config = dict(
    model='image denoising autoencoder',
    dataset='regions of photos with short descriptions (Visual Genome)',
    train_examples=203450,
    image_size=32,
    crop_scale_min=0.7,
    horizontal_flip=False,
    bottleneck='denoising',
    downsampling_factor=4,
    encoder_arch='coatnet',
    encoder_norm='layernorm',
    encoder_norm_position='pre',
    encoder_activation='squared_relu',
    encoder_mlp_ratio=6,
    encoder_head_dim=16,
    encoder_fused_qkv=True,
    encoder_qk_norm=False,
    encoder_parallel_block=False,
    encoder_inner_norm=False,
    encoder_patch_size=[2, 2],
    encoder_depths=[8, 8],
    encoder_widths=[48, 96],
    loss='mse',
    latent_channels=16,
    decoder_norm='batchnorm',
    decoder_activation='silu',
    decoder_widths=[32, 64, 96],
    decoder_blocks_per_level=2,
    decoder_block='basic',
    decoder_attention=False,
    decoder_upsampling='pixel_shuffle',
    init='kaiming_normal',
    residual_init='scaled_by_depth',
    optimizer='adamw',
    lr=0.0026,
    beta1=0.8,
    beta2=0.98,
    eps=1e-08,
    grad_clip=3.0,
    gradient_centralization=True,
    ema_decay=0.995,
    steps=17100,
    batch_size=256,
    epochs=21.5,
    lr_schedule='cosine',
    final_lr_fraction=0.01,
    warmup_steps=1710,
    weight_decay=0.0,
)
Rows from block 10 of the encoder of a small image denoising autoencoder, named by matrix and row number. Rows with one number belong to one neuron. Each number is 50 + 15 x the weight over its row's rms, rounded and kept within 0 to 99. All counts start at 0.
After each neuron's rows are labels from the 100 images, of 14848, where the neuron reaches its highest value: "colour at peak" is the nearest of a few named colours to the mean colour under the peak. Only what is clearly more common there than usual is listed. The data: regions of photos with short descriptions (Visual Genome). In brackets: how many of the 100, against the usual share in percent.
# fc1: MLP up (encoder.blocks.10.mlp.fc1.weight, 576x96), inputs 0-95
# fc2: MLP down (encoder.blocks.10.mlp.fc2.weight, 96x576, transposed), outputs 0-95

fc1.535:30 37 34 41 31 43 33 40 53 61 82 58 60 79 52 35 48 27 58 62 50 44 07 60 49 79 63 34 31 43 69 49 47 39 59 42 70 52 50 36 64 59 36 41 47 52 49 53 57 54 26 63 44 64 68 34 42 46 21 66 32 62 48 58 35 47 35 31 55 71 95 67 60 65 25 48 71 46 33 56 60 71 53 47 59 51 57 32 37 67 34 44 36 69 39 38
fc2.535:49 49 63 51 35 47 40 82 71 35 68 54 46 99 50 63 46 57 70 56 58 36 54 48 81 45 39 16 57 62 48 59 28 52 29 69 90 48 48 50 49 47 57 70 45 50 43 51 64 55 38 40 53 62 35 58 95 46 54 61 43 51 44 46 54 40 54 37 46 60 53 52 28 52 22 28 52 49 33 33 36 63 54 52 55 73 52 18 50 33 48 59 49 44 38 67
colour at peak: white (41 vs 5.2)

fc1.313:39 52 60 51 73 42 68 55 60 37 50 56 53 66 57 83 35 52 68 64 28 55 43 58 33 61 44 63 67 61 39 62 60 73 72 61 70 50 67 69 54 54 65 49 35 37 63 63 54 35 52 32 62 18 42 47 70 57 69 01 35 64 35 39 41 64 83 47 62 74 53 49 51 55 38 18 67 40 41 48 67 53 27 36 62 44 44 61 51 51 22 41 51 31 27 39
fc2.313:46 44 63 53 40 35 38 80 72 29 63 51 50 99 49 61 57 51 63 73 54 31 34 45 71 47 48 20 59 47 48 45 30 57 27 79 95 50 47 54 47 47 61 67 47 58 40 47 69 55 39 36 56 58 39 54 81 42 57 47 46 49 43 49 47 55 58 43 42 79 57 56 35 56 16 45 51 49 29 39 41 48 59 53 55 80 44 12 48 40 47 55 50 46 43 73
colour at peak: grey (63 vs 35.8)

fc1.569:60 53 55 49 38 73 49 32 54 40 49 38 38 70 67 60 54 34 25 39 53 57 42 35 49 55 57 47 68 49 53 41 64 43 45 65 97 75 59 35 83 50 56 62 50 54 41 75 30 45 55 37 70 34 49 55 62 45 31 53 72 46 37 45 27 61 35 70 48 58 69 20 28 59 45 22 39 32 45 19 51 53 40 56 39 33 47 52 42 41 69 67 74 52 30 11
fc2.569:51 30 72 46 22 23 56 79 56 41 38 52 73 58 41 07 51 38 78 35 75 22 71 46 78 44 43 59 44 53 41 58 41 52 46 24 75 52 58 60 52 51 43 52 62 50 41 72 51 60 52 41 63 49 72 67 70 28 51 51 32 46 33 38 42 61 65 28 47 56 49 45 45 43 34 53 45 44 61 44 14 61 53 84 52 45 37 41 46 83 54 53 30 54 67 60
colour at peak: brown (62 vs 32.5)

fc1.288:55 55 66 21 84 68 59 52 73 35 58 18 60 65 66 69 51 37 39 41 48 52 15 65 56 65 57 40 57 41 38 44 42 60 34 60 74 54 44 42 38 45 43 42 66 40 42 55 67 31 51 80 60 37 74 51 49 68 46 27 66 54 57 42 57 38 56 57 65 63 55 46 67 62 52 54 55 32 72 31 49 31 49 58 28 32 59 32 67 43 21 17 26 25 37 32
fc2.288:50 36 57 59 27 46 38 58 50 45 69 48 48 66 48 52 40 61 99 65 45 39 59 42 83 49 55 28 45 65 43 58 30 63 32 84 56 51 53 68 44 52 64 37 55 72 38 37 77 71 31 03 45 59 21 52 84 41 68 52 32 43 51 47 54 47 53 43 40 77 40 59 45 70 25 56 40 48 33 52 44 39 58 55 74 67 53 38 41 43 46 46 54 51 55 58
colour at peak: grey (85 vs 35.8)

fc1.290:64 78 37 58 76 50 99 39 55 29 34 51 53 55 32 68 63 57 79 35 48 87 36 41 75 60 72 30 48 44 50 62 35 61 57 31 64 69 55 62 39 43 69 47 53 13 42 33 38 26 43 23 56 39 55 27 50 59 53 57 34 48 45 61 59 46 47 53 33 75 67 54 60 69 68 58 67 30 56 51 55 41 53 63 43 48 37 50 59 39 65 45 44 67 62 31
fc2.290:53 32 55 50 46 23 40 59 67 40 58 64 65 84 38 71 33 64 70 59 55 36 50 32 82 55 70 14 47 43 49 69 34 45 48 59 61 61 54 44 52 52 52 50 47 69 52 45 58 61 43 21 44 50 35 43 82 53 73 59 37 50 40 46 55 32 45 25 46 94 57 60 48 42 51 46 40 43 30 47 16 46 54 34 55 76 53 24 37 43 56 68 62 17 51 66
colour at peak: brown (65 vs 32.5)

fc1.297:55 57 52 22 40 34 55 39 57 29 47 43 42 71 64 75 52 52 43 27 69 34 61 46 43 33 52 33 53 70 44 22 29 51 31 65 47 68 37 80 55 35 40 24 66 17 35 59 84 31 57 47 39 46 51 48 48 65 53 34 21 54 67 64 40 67 44 66 56 62 56 52 49 63 65 29 36 37 57 43 35 26 54 54 45 50 57 61 53 37 65 48 65 70 28 08
fc2.297:44 47 60 55 40 41 36 73 68 29 64 51 45 99 49 66 52 57 64 69 59 31 27 44 73 45 49 21 58 52 55 52 28 57 30 79 90 49 50 54 47 51 61 63 43 58 36 47 68 57 33 35 52 61 41 59 87 42 55 55 45 52 48 47 53 53 55 42 42 76 66 54 34 50 21 42 47 49 32 40 42 47 56 51 58 81 49 08 47 38 50 60 52 47 39 64
colour at peak: black (32 vs 11.7)

fc1.560:45 64 58 40 54 41 55 49 46 49 78 52 33 63 55 61 43 26 64 22 29 42 64 57 33 62 47 31 33 27 53 24 38 20 57 88 42 56 28 75 37 54 81 43 56 46 71 37 75 31 37 68 44 58 33 28 58 48 50 39 38 53 55 50 77 69 37 35 60 57 51 77 59 63 23 47 55 52 57 36 60 69 53 64 86 56 62 38 68 69 40 45 55 55 50 51
fc2.560:53 56 53 47 59 19 43 64 48 80 42 50 50 19 54 36 47 43 76 79 54 58 68 46 77 45 35 77 32 39 71 65 65 34 66 22 48 40 49 49 46 50 44 51 45 36 51 64 36 61 62 35 44 58 81 44 55 31 30 67 42 60 39 49 60 68 33 47 56 52 80 39 51 42 64 45 58 54 59 85 42 30 39 43 40 78 46 55 56 46 51 58 05 34 75 50
colour at peak: white (25 vs 5.2)

fc1.185:33 53 75 44 43 62 37 68 51 43 85 63 64 55 68 40 25 57 46 21 46 41 60 40 23 51 62 49 45 59 37 45 45 49 37 58 63 35 49 44 54 50 51 61 46 30 63 48 48 44 02 62 54 25 48 48 56 31 61 53 39 36 71 65 50 55 25 65 40 80 92 79 38 73 59 41 66 38 61 49 37 41 50 16 66 55 46 54 42 36 50 26 43 55 34 58
fc2.185:48 45 61 49 31 39 35 76 71 30 61 53 50 99 50 71 56 52 63 65 59 43 30 41 81 43 50 13 52 55 52 56 25 57 31 77 81 48 52 55 61 49 57 65 45 61 37 52 69 65 43 36 53 66 46 58 89 45 57 56 46 50 45 44 55 51 56 36 45 71 59 47 30 54 15 36 53 47 32 36 38 43 54 63 58 75 49 10 48 38 48 52 44 43 48 63
colour at peak: white (54 vs 5.2); pink (38 vs 9.6)

fc1.26:51 35 48 57 49 43 44 39 55 45 47 38 64 76 58 67 37 64 38 55 51 42 12 64 38 54 63 33 29 40 61 45 28 74 44 58 45 55 54 54 49 20 57 64 31 18 18 41 36 53 27 51 43 45 47 42 43 56 44 07 62 31 57 39 26 62 45 42 60 68 57 83 30 32 41 47 51 42 56 39 44 63 78 62 79 60 70 30 55 42 54 75 47 50 34 69
fc2.26:50 39 57 53 26 42 40 81 71 31 67 53 40 99 48 56 48 61 79 61 57 45 35 46 87 43 45 26 55 60 53 59 26 51 28 63 89 49 53 59 55 55 52 60 46 49 31 60 66 65 34 35 53 55 48 60 99 54 61 57 38 37 37 47 56 49 49 43 41 66 58 50 36 55 20 30 49 46 31 39 46 60 62 51 56 61 51 19 49 34 46 56 44 46 43 61
colour at peak: black (28 vs 11.7)

fc1.463:53 65 63 71 42 50 54 38 29 50 33 43 32 83 34 54 48 51 31 48 38 40 38 42 39 60 59 30 66 44 43 51 36 55 21 52 58 56 65 59 48 42 35 44 32 40 45 53 45 68 62 66 51 38 47 49 35 65 56 66 39 66 36 56 60 36 70 77 61 99 54 47 56 33 60 30 59 31 55 23 51 56 79 54 62 73 58 94 39 46 44 31 53 67 35 83
fc2.463:62 40 69 36 44 28 52 73 47 65 41 54 57 76 44 42 27 55 66 51 36 22 40 34 43 48 63 25 16 70 37 41 36 55 72 45 66 63 57 50 46 50 53 41 38 72 09 52 55 71 45 34 49 61 51 71 44 46 57 51 29 44 40 42 50 56 71 19 45 50 62 68 53 61 61 94 46 45 43 78 77 44 42 76 51 55 53 37 41 24 51 55 35 51 70 54
colour at peak: brown (67 vs 32.5)

fc1.519:72 61 40 42 37 45 61 68 42 44 53 29 29 87 40 50 58 47 60 14 48 18 22 37 39 50 41 49 37 45 51 39 34 56 56 71 52 40 60 53 34 55 42 57 45 22 61 50 46 52 48 51 59 42 47 38 43 63 56 67 67 49 61 43 52 59 19 32 38 46 64 60 89 48 65 79 39 61 32 36 27 09 39 34 62 49 62 57 52 50 57 59 51 50 76 85
fc2.519:53 49 42 52 35 39 56 17 13 55 43 50 70 10 51 46 59 48 45 55 72 73 91 47 57 51 72 61 26 47 62 76 57 54 49 20 28 51 52 44 75 67 55 46 45 93 45 50 61 54 44 45 53 37 49 36 70 36 37 37 49 34 49 50 53 51 32 68 54 50 20 50 50 69 57 31 48 51 68 69 51 68 38 57 73 30 40 32 53 48 51 40 40 67 48 55
colour at peak: grey (75 vs 35.8)

fc1.153:43 51 34 43 52 72 67 42 53 49 79 45 26 60 55 54 42 43 53 46 32 68 24 70 58 67 42 35 39 43 56 62 47 31 61 46 70 57 70 43 58 40 31 50 25 62 35 45 59 34 46 53 31 44 04 61 55 22 18 60 73 20 55 67 41 37 63 44 55 43 74 57 37 72 43 60 61 86 55 40 66 57 64 53 60 51 47 29 56 56 51 20 53 48 70 28
fc2.153:45 48 58 54 39 41 36 74 67 26 65 51 43 99 48 62 51 58 63 66 55 32 30 44 74 48 50 23 55 52 53 53 28 58 30 78 91 50 49 56 51 51 58 64 44 60 39 48 65 56 34 34 50 59 42 60 89 46 58 57 44 52 46 47 55 54 55 39 41 75 62 54 35 50 18 40 46 46 32 38 40 45 56 51 57 76 52 06 46 35 46 60 51 48 39 67
colour at peak: white (38 vs 5.2)

fc1.15:61 58 43 47 83 39 62 60 60 71 47 56 31 52 71 67 30 56 70 65 32 46 40 58 48 44 49 36 60 43 56 48 40 58 46 41 80 39 51 44 52 40 41 38 44 32 60 75 42 08 58 79 77 44 31 44 50 15 42 51 80 51 21 34 39 49 66 47 38 76 94 75 36 34 47 56 56 49 62 37 62 50 37 40 54 66 49 48 52 48 64 50 21 48 43 51
fc2.15:49 70 45 48 30 19 61 67 41 33 24 54 34 71 48 22 84 47 56 41 49 63 14 47 30 43 64 57 34 43 60 41 53 54 33 77 62 49 52 66 45 38 57 67 55 49 73 58 46 38 72 61 50 47 48 52 64 48 84 69 58 86 48 43 57 63 73 59 43 61 80 56 41 49 55 38 37 50 24 24 53 43 38 51 41 20 59 29 47 49 53 62 54 35 69 65
colour at peak: pink (27 vs 9.6)

fc1.226:52 48 36 69 43 53 49 61 51 42 54 38 72 47 49 62 46 37 58 04 49 29 34 46 53 70 64 35 59 99 66 55 44 32 17 43 67 76 52 23 39 38 52 40 62 50 63 47 41 58 42 47 43 46 47 72 55 64 49 47 33 09 44 40 58 56 58 77 41 56 47 53 56 68 47 78 39 39 73 46 45 64 50 84 38 57 43 50 35 35 33 36 46 65 41 36
fc2.226:40 31 62 61 37 33 24 57 68 31 60 48 42 99 53 77 56 58 63 72 63 40 46 34 77 40 45 28 55 42 45 64 35 59 31 89 95 45 44 67 53 49 51 64 47 54 42 37 60 63 44 30 53 68 47 70 84 39 53 60 37 51 46 53 41 47 54 38 39 71 62 45 37 34 23 52 50 53 51 42 33 40 50 50 50 76 51 34 48 35 46 59 47 44 61 68
colour at peak: black (97 vs 11.7)

fc1.545:51 56 30 32 62 83 44 38 59 62 51 31 32 49 72 71 56 54 36 45 34 25 41 70 19 70 48 29 57 67 60 35 22 55 55 65 70 53 54 39 64 67 76 55 57 28 64 36 52 48 39 35 52 56 55 51 59 57 18 51 37 39 54 74 55 43 49 74 32 60 74 76 49 32 40 34 51 38 46 46 58 39 74 48 66 60 53 43 56 71 55 52 57 97 39 42
fc2.545:51 43 65 54 36 37 43 76 67 33 64 55 42 99 45 56 48 53 74 71 60 39 32 43 84 42 51 25 53 53 43 59 21 54 34 75 82 49 51 60 55 49 58 70 47 57 31 52 65 60 36 40 55 58 40 60 92 44 58 58 44 45 46 43 48 47 56 38 40 74 62 49 36 51 26 31 42 45 44 39 35 52 54 59 54 75 43 04 46 36 56 57 38 44 47 62
colour at peak: pink (29 vs 9.6)

fc1.3:64 60 52 32 84 42 72 39 67 56 64 38 54 55 66 99 50 38 51 55 53 21 62 35 65 37 50 40 44 46 23 59 45 54 35 67 54 45 51 44 62 47 31 53 46 52 45 49 38 47 47 67 57 60 52 37 65 27 37 80 81 65 50 35 54 67 45 36 41 62 84 71 62 37 46 46 41 47 31 23 70 61 46 40 59 57 49 39 58 81 64 18 42 60 39 38
fc2.3:47 68 48 52 41 44 64 69 38 62 41 50 49 59 52 00 43 37 53 34 49 37 34 31 34 43 51 54 31 44 50 31 46 62 38 81 40 43 51 53 40 48 62 81 38 57 76 54 55 38 48 60 49 71 66 32 65 52 88 70 62 68 56 42 67 63 51 22 41 63 67 52 58 39 42 53 24 50 15 45 65 45 40 87 64 56 57 42 47 46 53 64 79 50 39 61
colour at peak: grey (61 vs 35.8)

fc1.318:34 72 66 51 49 78 56 60 59 63 47 53 65 69 68 60 40 40 44 65 54 39 11 23 60 54 68 45 43 41 53 29 58 51 40 48 50 50 51 48 55 41 99 60 31 33 24 46 69 38 55 58 33 34 34 50 46 45 50 58 59 31 86 49 66 29 32 62 41 61 57 40 49 68 65 46 42 60 59 48 75 39 57 43 69 45 39 59 42 42 42 53 48 58 32 51
fc2.318:48 32 48 40 55 44 36 57 55 63 57 59 38 28 48 22 19 41 70 93 92 76 88 37 73 56 38 71 34 50 50 64 41 52 59 70 32 53 43 69 65 52 55 73 35 50 44 52 49 67 49 39 45 48 77 60 66 34 41 55 57 19 28 45 71 50 55 53 27 30 40 63 44 38 30 48 54 50 51 50 53 43 42 77 55 53 48 68 48 50 45 71 53 42 35 47
colour at peak: red (26 vs 0.7)

fc1.405:45 53 54 49 57 52 33 19 47 57 72 37 43 71 66 70 52 45 40 59 23 61 60 44 22 46 31 23 44 76 82 53 34 43 74 55 54 50 46 45 61 59 46 49 41 21 28 83 29 49 45 63 52 47 62 52 58 66 73 54 34 70 45 49 30 43 53 47 56 59 57 51 40 55 53 26 49 59 40 67 65 40 58 59 52 63 55 78 54 57 19 37 69 99 54 55
fc2.405:48 43 51 52 57 44 45 42 67 35 48 49 56 44 49 05 47 34 34 20 47 54 29 45 60 51 52 40 52 00 48 35 51 52 59 56 55 51 51 61 57 42 54 93 55 58 79 79 56 63 49 70 52 63 39 37 39 75 35 62 54 50 52 47 52 65 33 59 32 31 54 40 51 29 71 33 58 47 41 36 47 74 64 68 60 89 25 65 49 54 52 82 57 39 44 48
colour at peak: white (83 vs 5.2)

fc1.59:33 92 33 51 48 46 52 55 74 18 68 61 58 46 49 81 38 38 50 59 60 30 25 66 38 68 54 59 56 46 37 43 59 59 46 39 68 45 57 46 33 56 52 67 39 22 40 71 48 61 57 64 54 41 51 55 51 92 42 36 25 56 36 59 41 25 50 52 68 74 64 63 18 68 66 48 49 52 64 49 25 68 66 43 49 39 29 31 38 39 19 52 49 56 39 51
fc2.59:53 43 56 52 39 30 44 41 55 26 51 52 48 99 49 50 74 67 75 53 47 49 34 41 85 45 53 19 60 36 40 49 37 54 44 73 83 42 49 70 42 46 49 62 46 45 65 53 55 66 44 34 45 49 56 57 84 39 52 56 43 54 35 47 41 51 62 38 61 74 68 59 30 66 25 48 55 48 43 01 45 55 54 59 46 57 43 17 51 37 49 60 60 45 63 63
colour at peak: grey (62 vs 35.8)

fc1.339:50 68 28 45 51 52 50 23 55 88 57 37 48 45 58 60 78 44 63 43 30 57 34 57 71 47 38 40 55 25 48 24 43 54 77 43 60 49 39 61 40 40 66 70 46 57 63 42 55 28 46 51 74 35 18 30 41 42 56 76 29 39 23 32 52 67 36 53 40 67 84 42 60 45 18 24 51 49 53 44 62 62 46 49 51 66 61 47 58 62 57 74 40 72 76 53
fc2.339:51 77 49 43 44 52 88 89 17 44 56 50 43 75 48 32 40 62 63 63 44 64 58 40 78 48 62 39 55 44 44 48 53 42 54 45 26 54 55 87 34 44 58 31 48 41 57 58 40 41 51 31 43 40 40 56 66 46 65 69 46 51 70 41 63 41 55 23 61 13 43 55 55 18 79 86 34 48 46 84 48 37 41 55 47 51 52 60 45 37 50 60 57 53 36 36
colour at peak: white (31 vs 5.2)

fc1.92:45 38 41 54 80 68 38 63 62 24 40 63 45 47 64 28 59 60 28 49 53 28 51 25 51 63 68 55 46 62 32 36 47 20 35 48 39 68 63 66 47 42 66 32 30 23 52 50 67 56 40 61 56 35 38 39 47 69 28 56 42 61 76 43 66 47 39 83 58 71 89 41 60 31 66 17 48 55 48 27 36 45 33 45 71 30 58 50 47 53 63 52 37 38 50 30
fc2.92:53 30 62 46 38 47 30 57 60 51 54 56 35 89 45 78 40 40 67 77 48 40 35 31 63 58 61 34 44 41 41 31 30 58 32 80 59 58 49 52 48 44 69 69 36 75 39 32 66 59 47 43 45 62 54 60 73 37 47 64 52 37 54 47 61 53 58 36 34 67 70 50 26 51 29 78 45 44 18 62 48 33 48 52 62 99 44 31 38 39 57 64 55 65 42 47
colour at peak: brown (70 vs 32.5)

fc1.439:59 56 60 35 72 39 56 38 69 46 60 64 79 66 42 55 36 50 67 20 34 57 46 62 32 51 60 49 42 65 53 42 41 54 40 45 50 52 48 25 54 42 61 47 42 12 60 69 53 71 28 63 57 42 35 59 50 67 18 52 58 86 63 21 55 42 30 43 80 55 55 63 33 79 60 47 69 24 27 59 47 80 49 51 41 31 58 55 34 61 52 32 31 45 24 56
fc2.439:51 46 58 43 32 31 25 74 68 40 62 57 44 88 50 62 44 56 82 76 58 51 41 38 83 48 58 28 41 49 46 61 28 51 39 76 73 47 50 59 52 52 56 52 40 59 46 42 63 65 40 31 48 54 50 59 91 31 69 56 37 48 39 43 64 35 48 34 48 65 50 54 34 37 29 52 50 49 40 56 22 32 58 76 55 94 45 22 46 45 50 66 58 43 39 70
colour at peak: brown (71 vs 32.5)

fc1.189:42 59 78 34 13 48 54 52 61 41 46 58 46 59 73 42 65 52 52 56 57 39 18 63 63 63 17 42 38 59 56 41 36 48 79 41 49 53 56 58 61 49 34 47 69 35 51 50 46 63 69 28 46 25 30 41 44 16 53 51 73 30 43 47 43 40 32 80 51 71 58 53 51 76 24 28 50 52 76 37 69 64 60 60 43 50 67 36 14 40 51 65 34 68 49 59
fc2.189:44 72 45 61 23 78 42 88 36 38 27 47 27 71 52 24 39 54 27 28 46 34 73 46 44 49 77 57 39 37 48 59 30 47 21 31 56 51 54 51 37 63 64 43 42 81 55 40 69 56 29 71 31 62 62 66 83 61 46 71 40 61 48 47 58 57 60 24 34 47 65 44 44 50 62 47 42 45 52 71 43 50 62 54 46 88 47 38 50 53 51 52 46 43 42 71
colour at peak: brown (80 vs 32.5)

fc1.251:56 55 48 54 65 62 70 60 18 46 56 65 40 55 57 70 41 57 05 37 62 60 25 42 62 78 28 25 54 55 58 38 59 58 42 65 82 18 39 46 21 51 63 48 30 50 22 71 65 55 42 48 52 43 69 37 60 61 58 58 53 69 64 62 32 69 48 66 68 71 35 49 62 52 26 58 41 64 19 31 46 52 63 45 48 62 57 34 52 61 44 24 53 59 47 35
fc2.251:49 22 74 33 57 67 57 75 57 58 39 54 60 71 59 42 47 50 89 64 80 58 52 32 80 53 42 79 24 35 34 39 57 51 39 49 72 40 41 54 34 42 56 48 47 46 37 57 48 75 62 04 47 30 57 57 83 15 57 62 53 33 26 50 50 55 59 56 50 66 68 46 39 39 60 20 42 54 41 57 47 64 48 56 43 41 43 68 58 47 50 43 35 52 45 69
colour at peak: pink (36 vs 9.6)

fc1.14:26 67 31 83 69 49 33 31 38 48 67 63 68 69 43 58 60 50 28 33 19 35 52 47 47 67 42 29 32 50 62 49 45 56 68 45 58 26 35 29 29 44 74 54 61 28 31 46 33 45 50 61 44 33 36 67 53 27 56 68 62 38 69 41 51 54 36 65 42 46 84 50 26 69 54 29 65 14 53 41 60 77 49 64 43 54 48 51 46 44 41 33 69 38 44 40
fc2.14:44 50 58 55 40 42 38 75 66 27 64 51 45 99 48 65 51 56 61 69 56 32 27 46 74 44 49 20 58 51 54 52 27 58 30 77 90 50 49 52 50 51 60 63 43 58 38 47 68 59 33 34 51 59 40 58 88 41 55 55 46 51 49 47 52 53 55 39 43 77 64 54 35 51 19 42 48 47 32 41 43 44 59 52 59 81 50 08 46 38 47 62 52 48 38 63
colour at peak: white (57 vs 5.2)

fc1.0:51 60 80 29 67 43 53 36 33 40 57 54 41 51 52 53 46 41 73 65 37 47 30 72 54 48 63 50 34 49 46 31 39 44 30 36 82 32 51 52 60 63 39 62 41 32 49 69 35 74 40 36 66 47 42 77 28 99 49 34 62 68 56 57 53 59 54 45 71 68 52 52 49 42 99 71 54 52 56 40 31 62 47 35 47 56 74 53 58 64 22 49 47 53 49 32
fc2.0:51 23 52 30 40 68 48 44 47 80 50 45 60 63 58 49 50 57 45 36 61 57 82 60 68 33 42 49 24 43 47 59 52 41 65 21 54 34 46 39 65 56 42 21 34 60 55 60 47 68 59 43 49 36 32 80 74 47 36 70 38 51 51 34 62 71 52 25 69 52 67 60 61 70 40 59 64 54 42 57 44 31 52 57 45 11 64 58 57 40 34 64 15 08 60 61
colour at peak: grey (71 vs 35.8)

fc1.170:63 52 44 66 34 53 56 63 21 31 70 56 53 38 43 60 29 50 39 70 14 58 45 60 48 84 54 47 63 52 62 49 49 50 58 70 65 57 47 53 63 50 55 28 45 50 52 79 50 85 25 41 51 37 37 35 75 50 53 42 39 43 43 38 60 53 69 58 80 79 39 25 51 90 56 66 53 57 38 19 53 50 42 44 58 35 30 51 41 40 69 63 76 59 27 51
fc2.170:51 60 59 47 44 58 43 70 78 56 51 41 33 99 48 46 61 58 64 47 73 29 29 45 51 40 48 45 27 70 51 58 37 47 53 74 54 52 50 39 68 51 48 80 43 57 41 42 59 49 53 62 63 74 34 48 45 55 98 66 38 58 59 45 42 51 40 50 22 41 46 28 57 32 19 29 43 51 63 49 43 40 40 79 60 58 61 40 41 37 51 48 40 33 48 75
colour at peak: brown (67 vs 32.5)

fc1.48:55 49 16 25 59 79 53 36 46 51 61 60 30 33 35 64 42 51 42 33 43 51 41 41 84 61 57 28 49 48 44 43 28 61 46 59 70 66 64 44 29 40 65 53 80 35 13 47 60 53 37 41 46 44 20 51 55 46 52 35 37 62 38 48 32 51 32 67 21 55 67 65 62 48 25 53 50 40 55 51 47 57 97 65 69 41 49 51 45 54 53 55 58 80 34 29
fc2.48:49 81 57 53 27 33 43 30 43 49 59 60 59 75 47 73 30 54 74 42 36 49 32 47 67 42 55 41 51 44 44 41 44 52 43 52 70 48 54 84 68 68 47 56 53 87 28 48 54 32 51 61 57 61 25 65 80 69 68 44 40 52 48 41 56 48 40 30 47 90 60 51 19 70 51 21 45 43 46 48 55 17 49 30 60 40 73 35 51 39 51 47 50 26 31 49
colour at peak: black (95 vs 11.7)