From a checkpoint of a small image denoising autoencoder.
Model: encoder norm layernorm, encoder activation squared_relu, encoder patch size [2, 2], encoder widths [48, 96], decoder norm batchnorm.
Training: adamw at rate 0.0026, 17100 steps, batches of 256.
Rows from block 1 of the decoder of a small image denoising autoencoder, named by matrix and row number. Rows with one number belong to one channel. Each number is 500 + 50 x the weight over its row's rms, rounded and kept within 0 to 999. All counts start at 0. Numbers have three digits each.
After each channel's rows are labels from the 100 images, of 14848, where the channel reaches its highest value: "patch colour" is the nearest of a few named colours to the mean colour under the peak. Only what is clearly more common there than usual is listed. The data: regions of photos with short descriptions (Visual Genome). In brackets: how many of the 100, against the usual share in percent.
# convs0: first 3x3 conv (decoder.mid.1.convs.0.weight, 96x96x3x3, each kernel summed), inputs 0-95
# convs1: second 3x3 conv (decoder.mid.1.convs.1.weight, 96x96x3x3, transposed, each kernel summed), outputs 0-95

convs0.45:479435529490560454509393481480618388612561491506486458493487508517492495405539597437391531458501476440513530510498414500517484476604396521507530559526507557459585495433419516504561484490441475587491511550463507415478613519450520449480475501446503481514509507540534483451536482482414507546
convs1.45:489540445492502471529568480604421538488495473518518449489473496479565422408465491692467502494493453444500470481621452603460435430570490512469577441545446506468450522549484486521440437493481523506537496417505597472430451479527452595442457511550476502492472441592480491510433484498488491483
patch colour: blue (51 vs 0.8); cyan (31 vs 1.1)

convs0.63:425508480476534505514538491506496482547561484512528552461530464601397506495478575480509536509472488492451424560484525467484439243480521473495453559498430524527509613527497491481514551513503503519453456486494515480487446460524429478541536488532476540529339519564427465483574435485515499535
convs1.63:531530549522495483512498528448581530660504531462426473462495512448536506524574506365536480434506626530468535549486465460559589607493500454569551477512535517524478504504548500560505410496492431491507548480471463573404520494489502472437495500397558522542551473404541503604457479449541539473
patch colour: white (31 vs 5.2)

convs0.87:449562542555425493516507544565502453513493546515560468490473460494479447475539474464464442541668501464587563598560487417494583453513570518544563506584479540482586441597450451478512588524448491458584502494478573420499517494528480405512496534549524552520463572491530431550429556469484497487
convs1.87:498425513503459509554500529431532503462553522439444488481495553503489584619453532395508558525425585557439443493469534537545401559512501463490414510473615510501452500456558522485518468564517495508437440595525395604535500512485566442470510495450513478495484527353457519463595511517476518508
patch colour: blue (35 vs 0.8)

convs0.49:520513543451487509548422531464525452602483494566511452506494531540382456475447539524514423551498447549473471591602513398521550426572454555516548607581467503522599521520397544483517414497460546478483548542500530466483527455567455466544560425491498525499407499455502443475441441537480578520
convs1.49:465468512504602422481570486492498519446440533522476490488427505509505499451570382469520464498512509486468427508413539626507451419508527501521588524390464491530440452528528496634491455456467377494541460447419524520465509491519444532525475488535498407504477454400522497535394427472558472503
patch colour: blue (45 vs 0.8); cyan (30 vs 1.1)

convs0.38:419477452469445588497605478444479472533563498493507482566563502490483510533429589627534512436470539369574500476500529429541480402527571459485463533507507498584483567534503482400495429458511555441536572525544490499484492442507479521565550497458467555523468430396530532507414571527523547465
convs1.38:548479506501500405482507487472468472596432515555537515467506380489463555431552459445487481406591519499489446622472454476465620558556493525638442523467416485460508503542468475497515507556486479528513523515378547603512481494463520504493567542531560474495467490513522412551528560518458404496
patch colour: black (46 vs 11.7)

convs0.46:384490432475489487407520489442514520690528500457531427478529502444514565463589543554513491526513506466561483562493468577525430591533530453521420595467559516408476402462476531512550604522429457490506422488437485472515537514437533487480485526409516459532503570532490497517458535513485477507
convs1.46:520511501504491467541506443559380512461455450528531499495496429527493459411460503669476503499525413423504509516546466486475499448562424489431587408549435487511523531504453483453483441524487595472544516463550601426484447487520501577473498547547409594475511508623577530511448544517482503482
patch colour: black (30 vs 11.7)

convs0.60:474525573485353589438483514479453493629519505473509505585562492366541512487468547451501514460485436456608526485389542500491462502605573508449615499488482502493504462481537521511484538543481481542514434482530438499454455464529456492464531502560530544482439539569384445518423486495548506466
convs1.60:535418517516483460537539482460518366484458702525513480555564594554500471462568543523477494469483540521461577677489505482532492500429493477507498580565454484481501527564488528513475450457476427454490483522548469475507576510495532458557458505461547525476542495389525498509528409488489449459
patch colour: blue (26 vs 0.8)

convs0.15:525429520442564508565506524397533486501543437545478522503470528450479527518414567602553398465507517531515505503540492426530442506626465577520448506523494543450546571560461519506554495473439521530545525570486465501481500456553470535437505474544433494519497527260524430502506498530502506495
convs1.15:448496525487535470403523509544449441487365560585544494490498530464479452455547355347426588465552486489497531580484518471486649408436570474523513510483462480494494406510512507556469576538518426509484508482476522515551434522525506509480511495503557496438462502528533485529401491513533457512
patch colour: black (40 vs 11.7)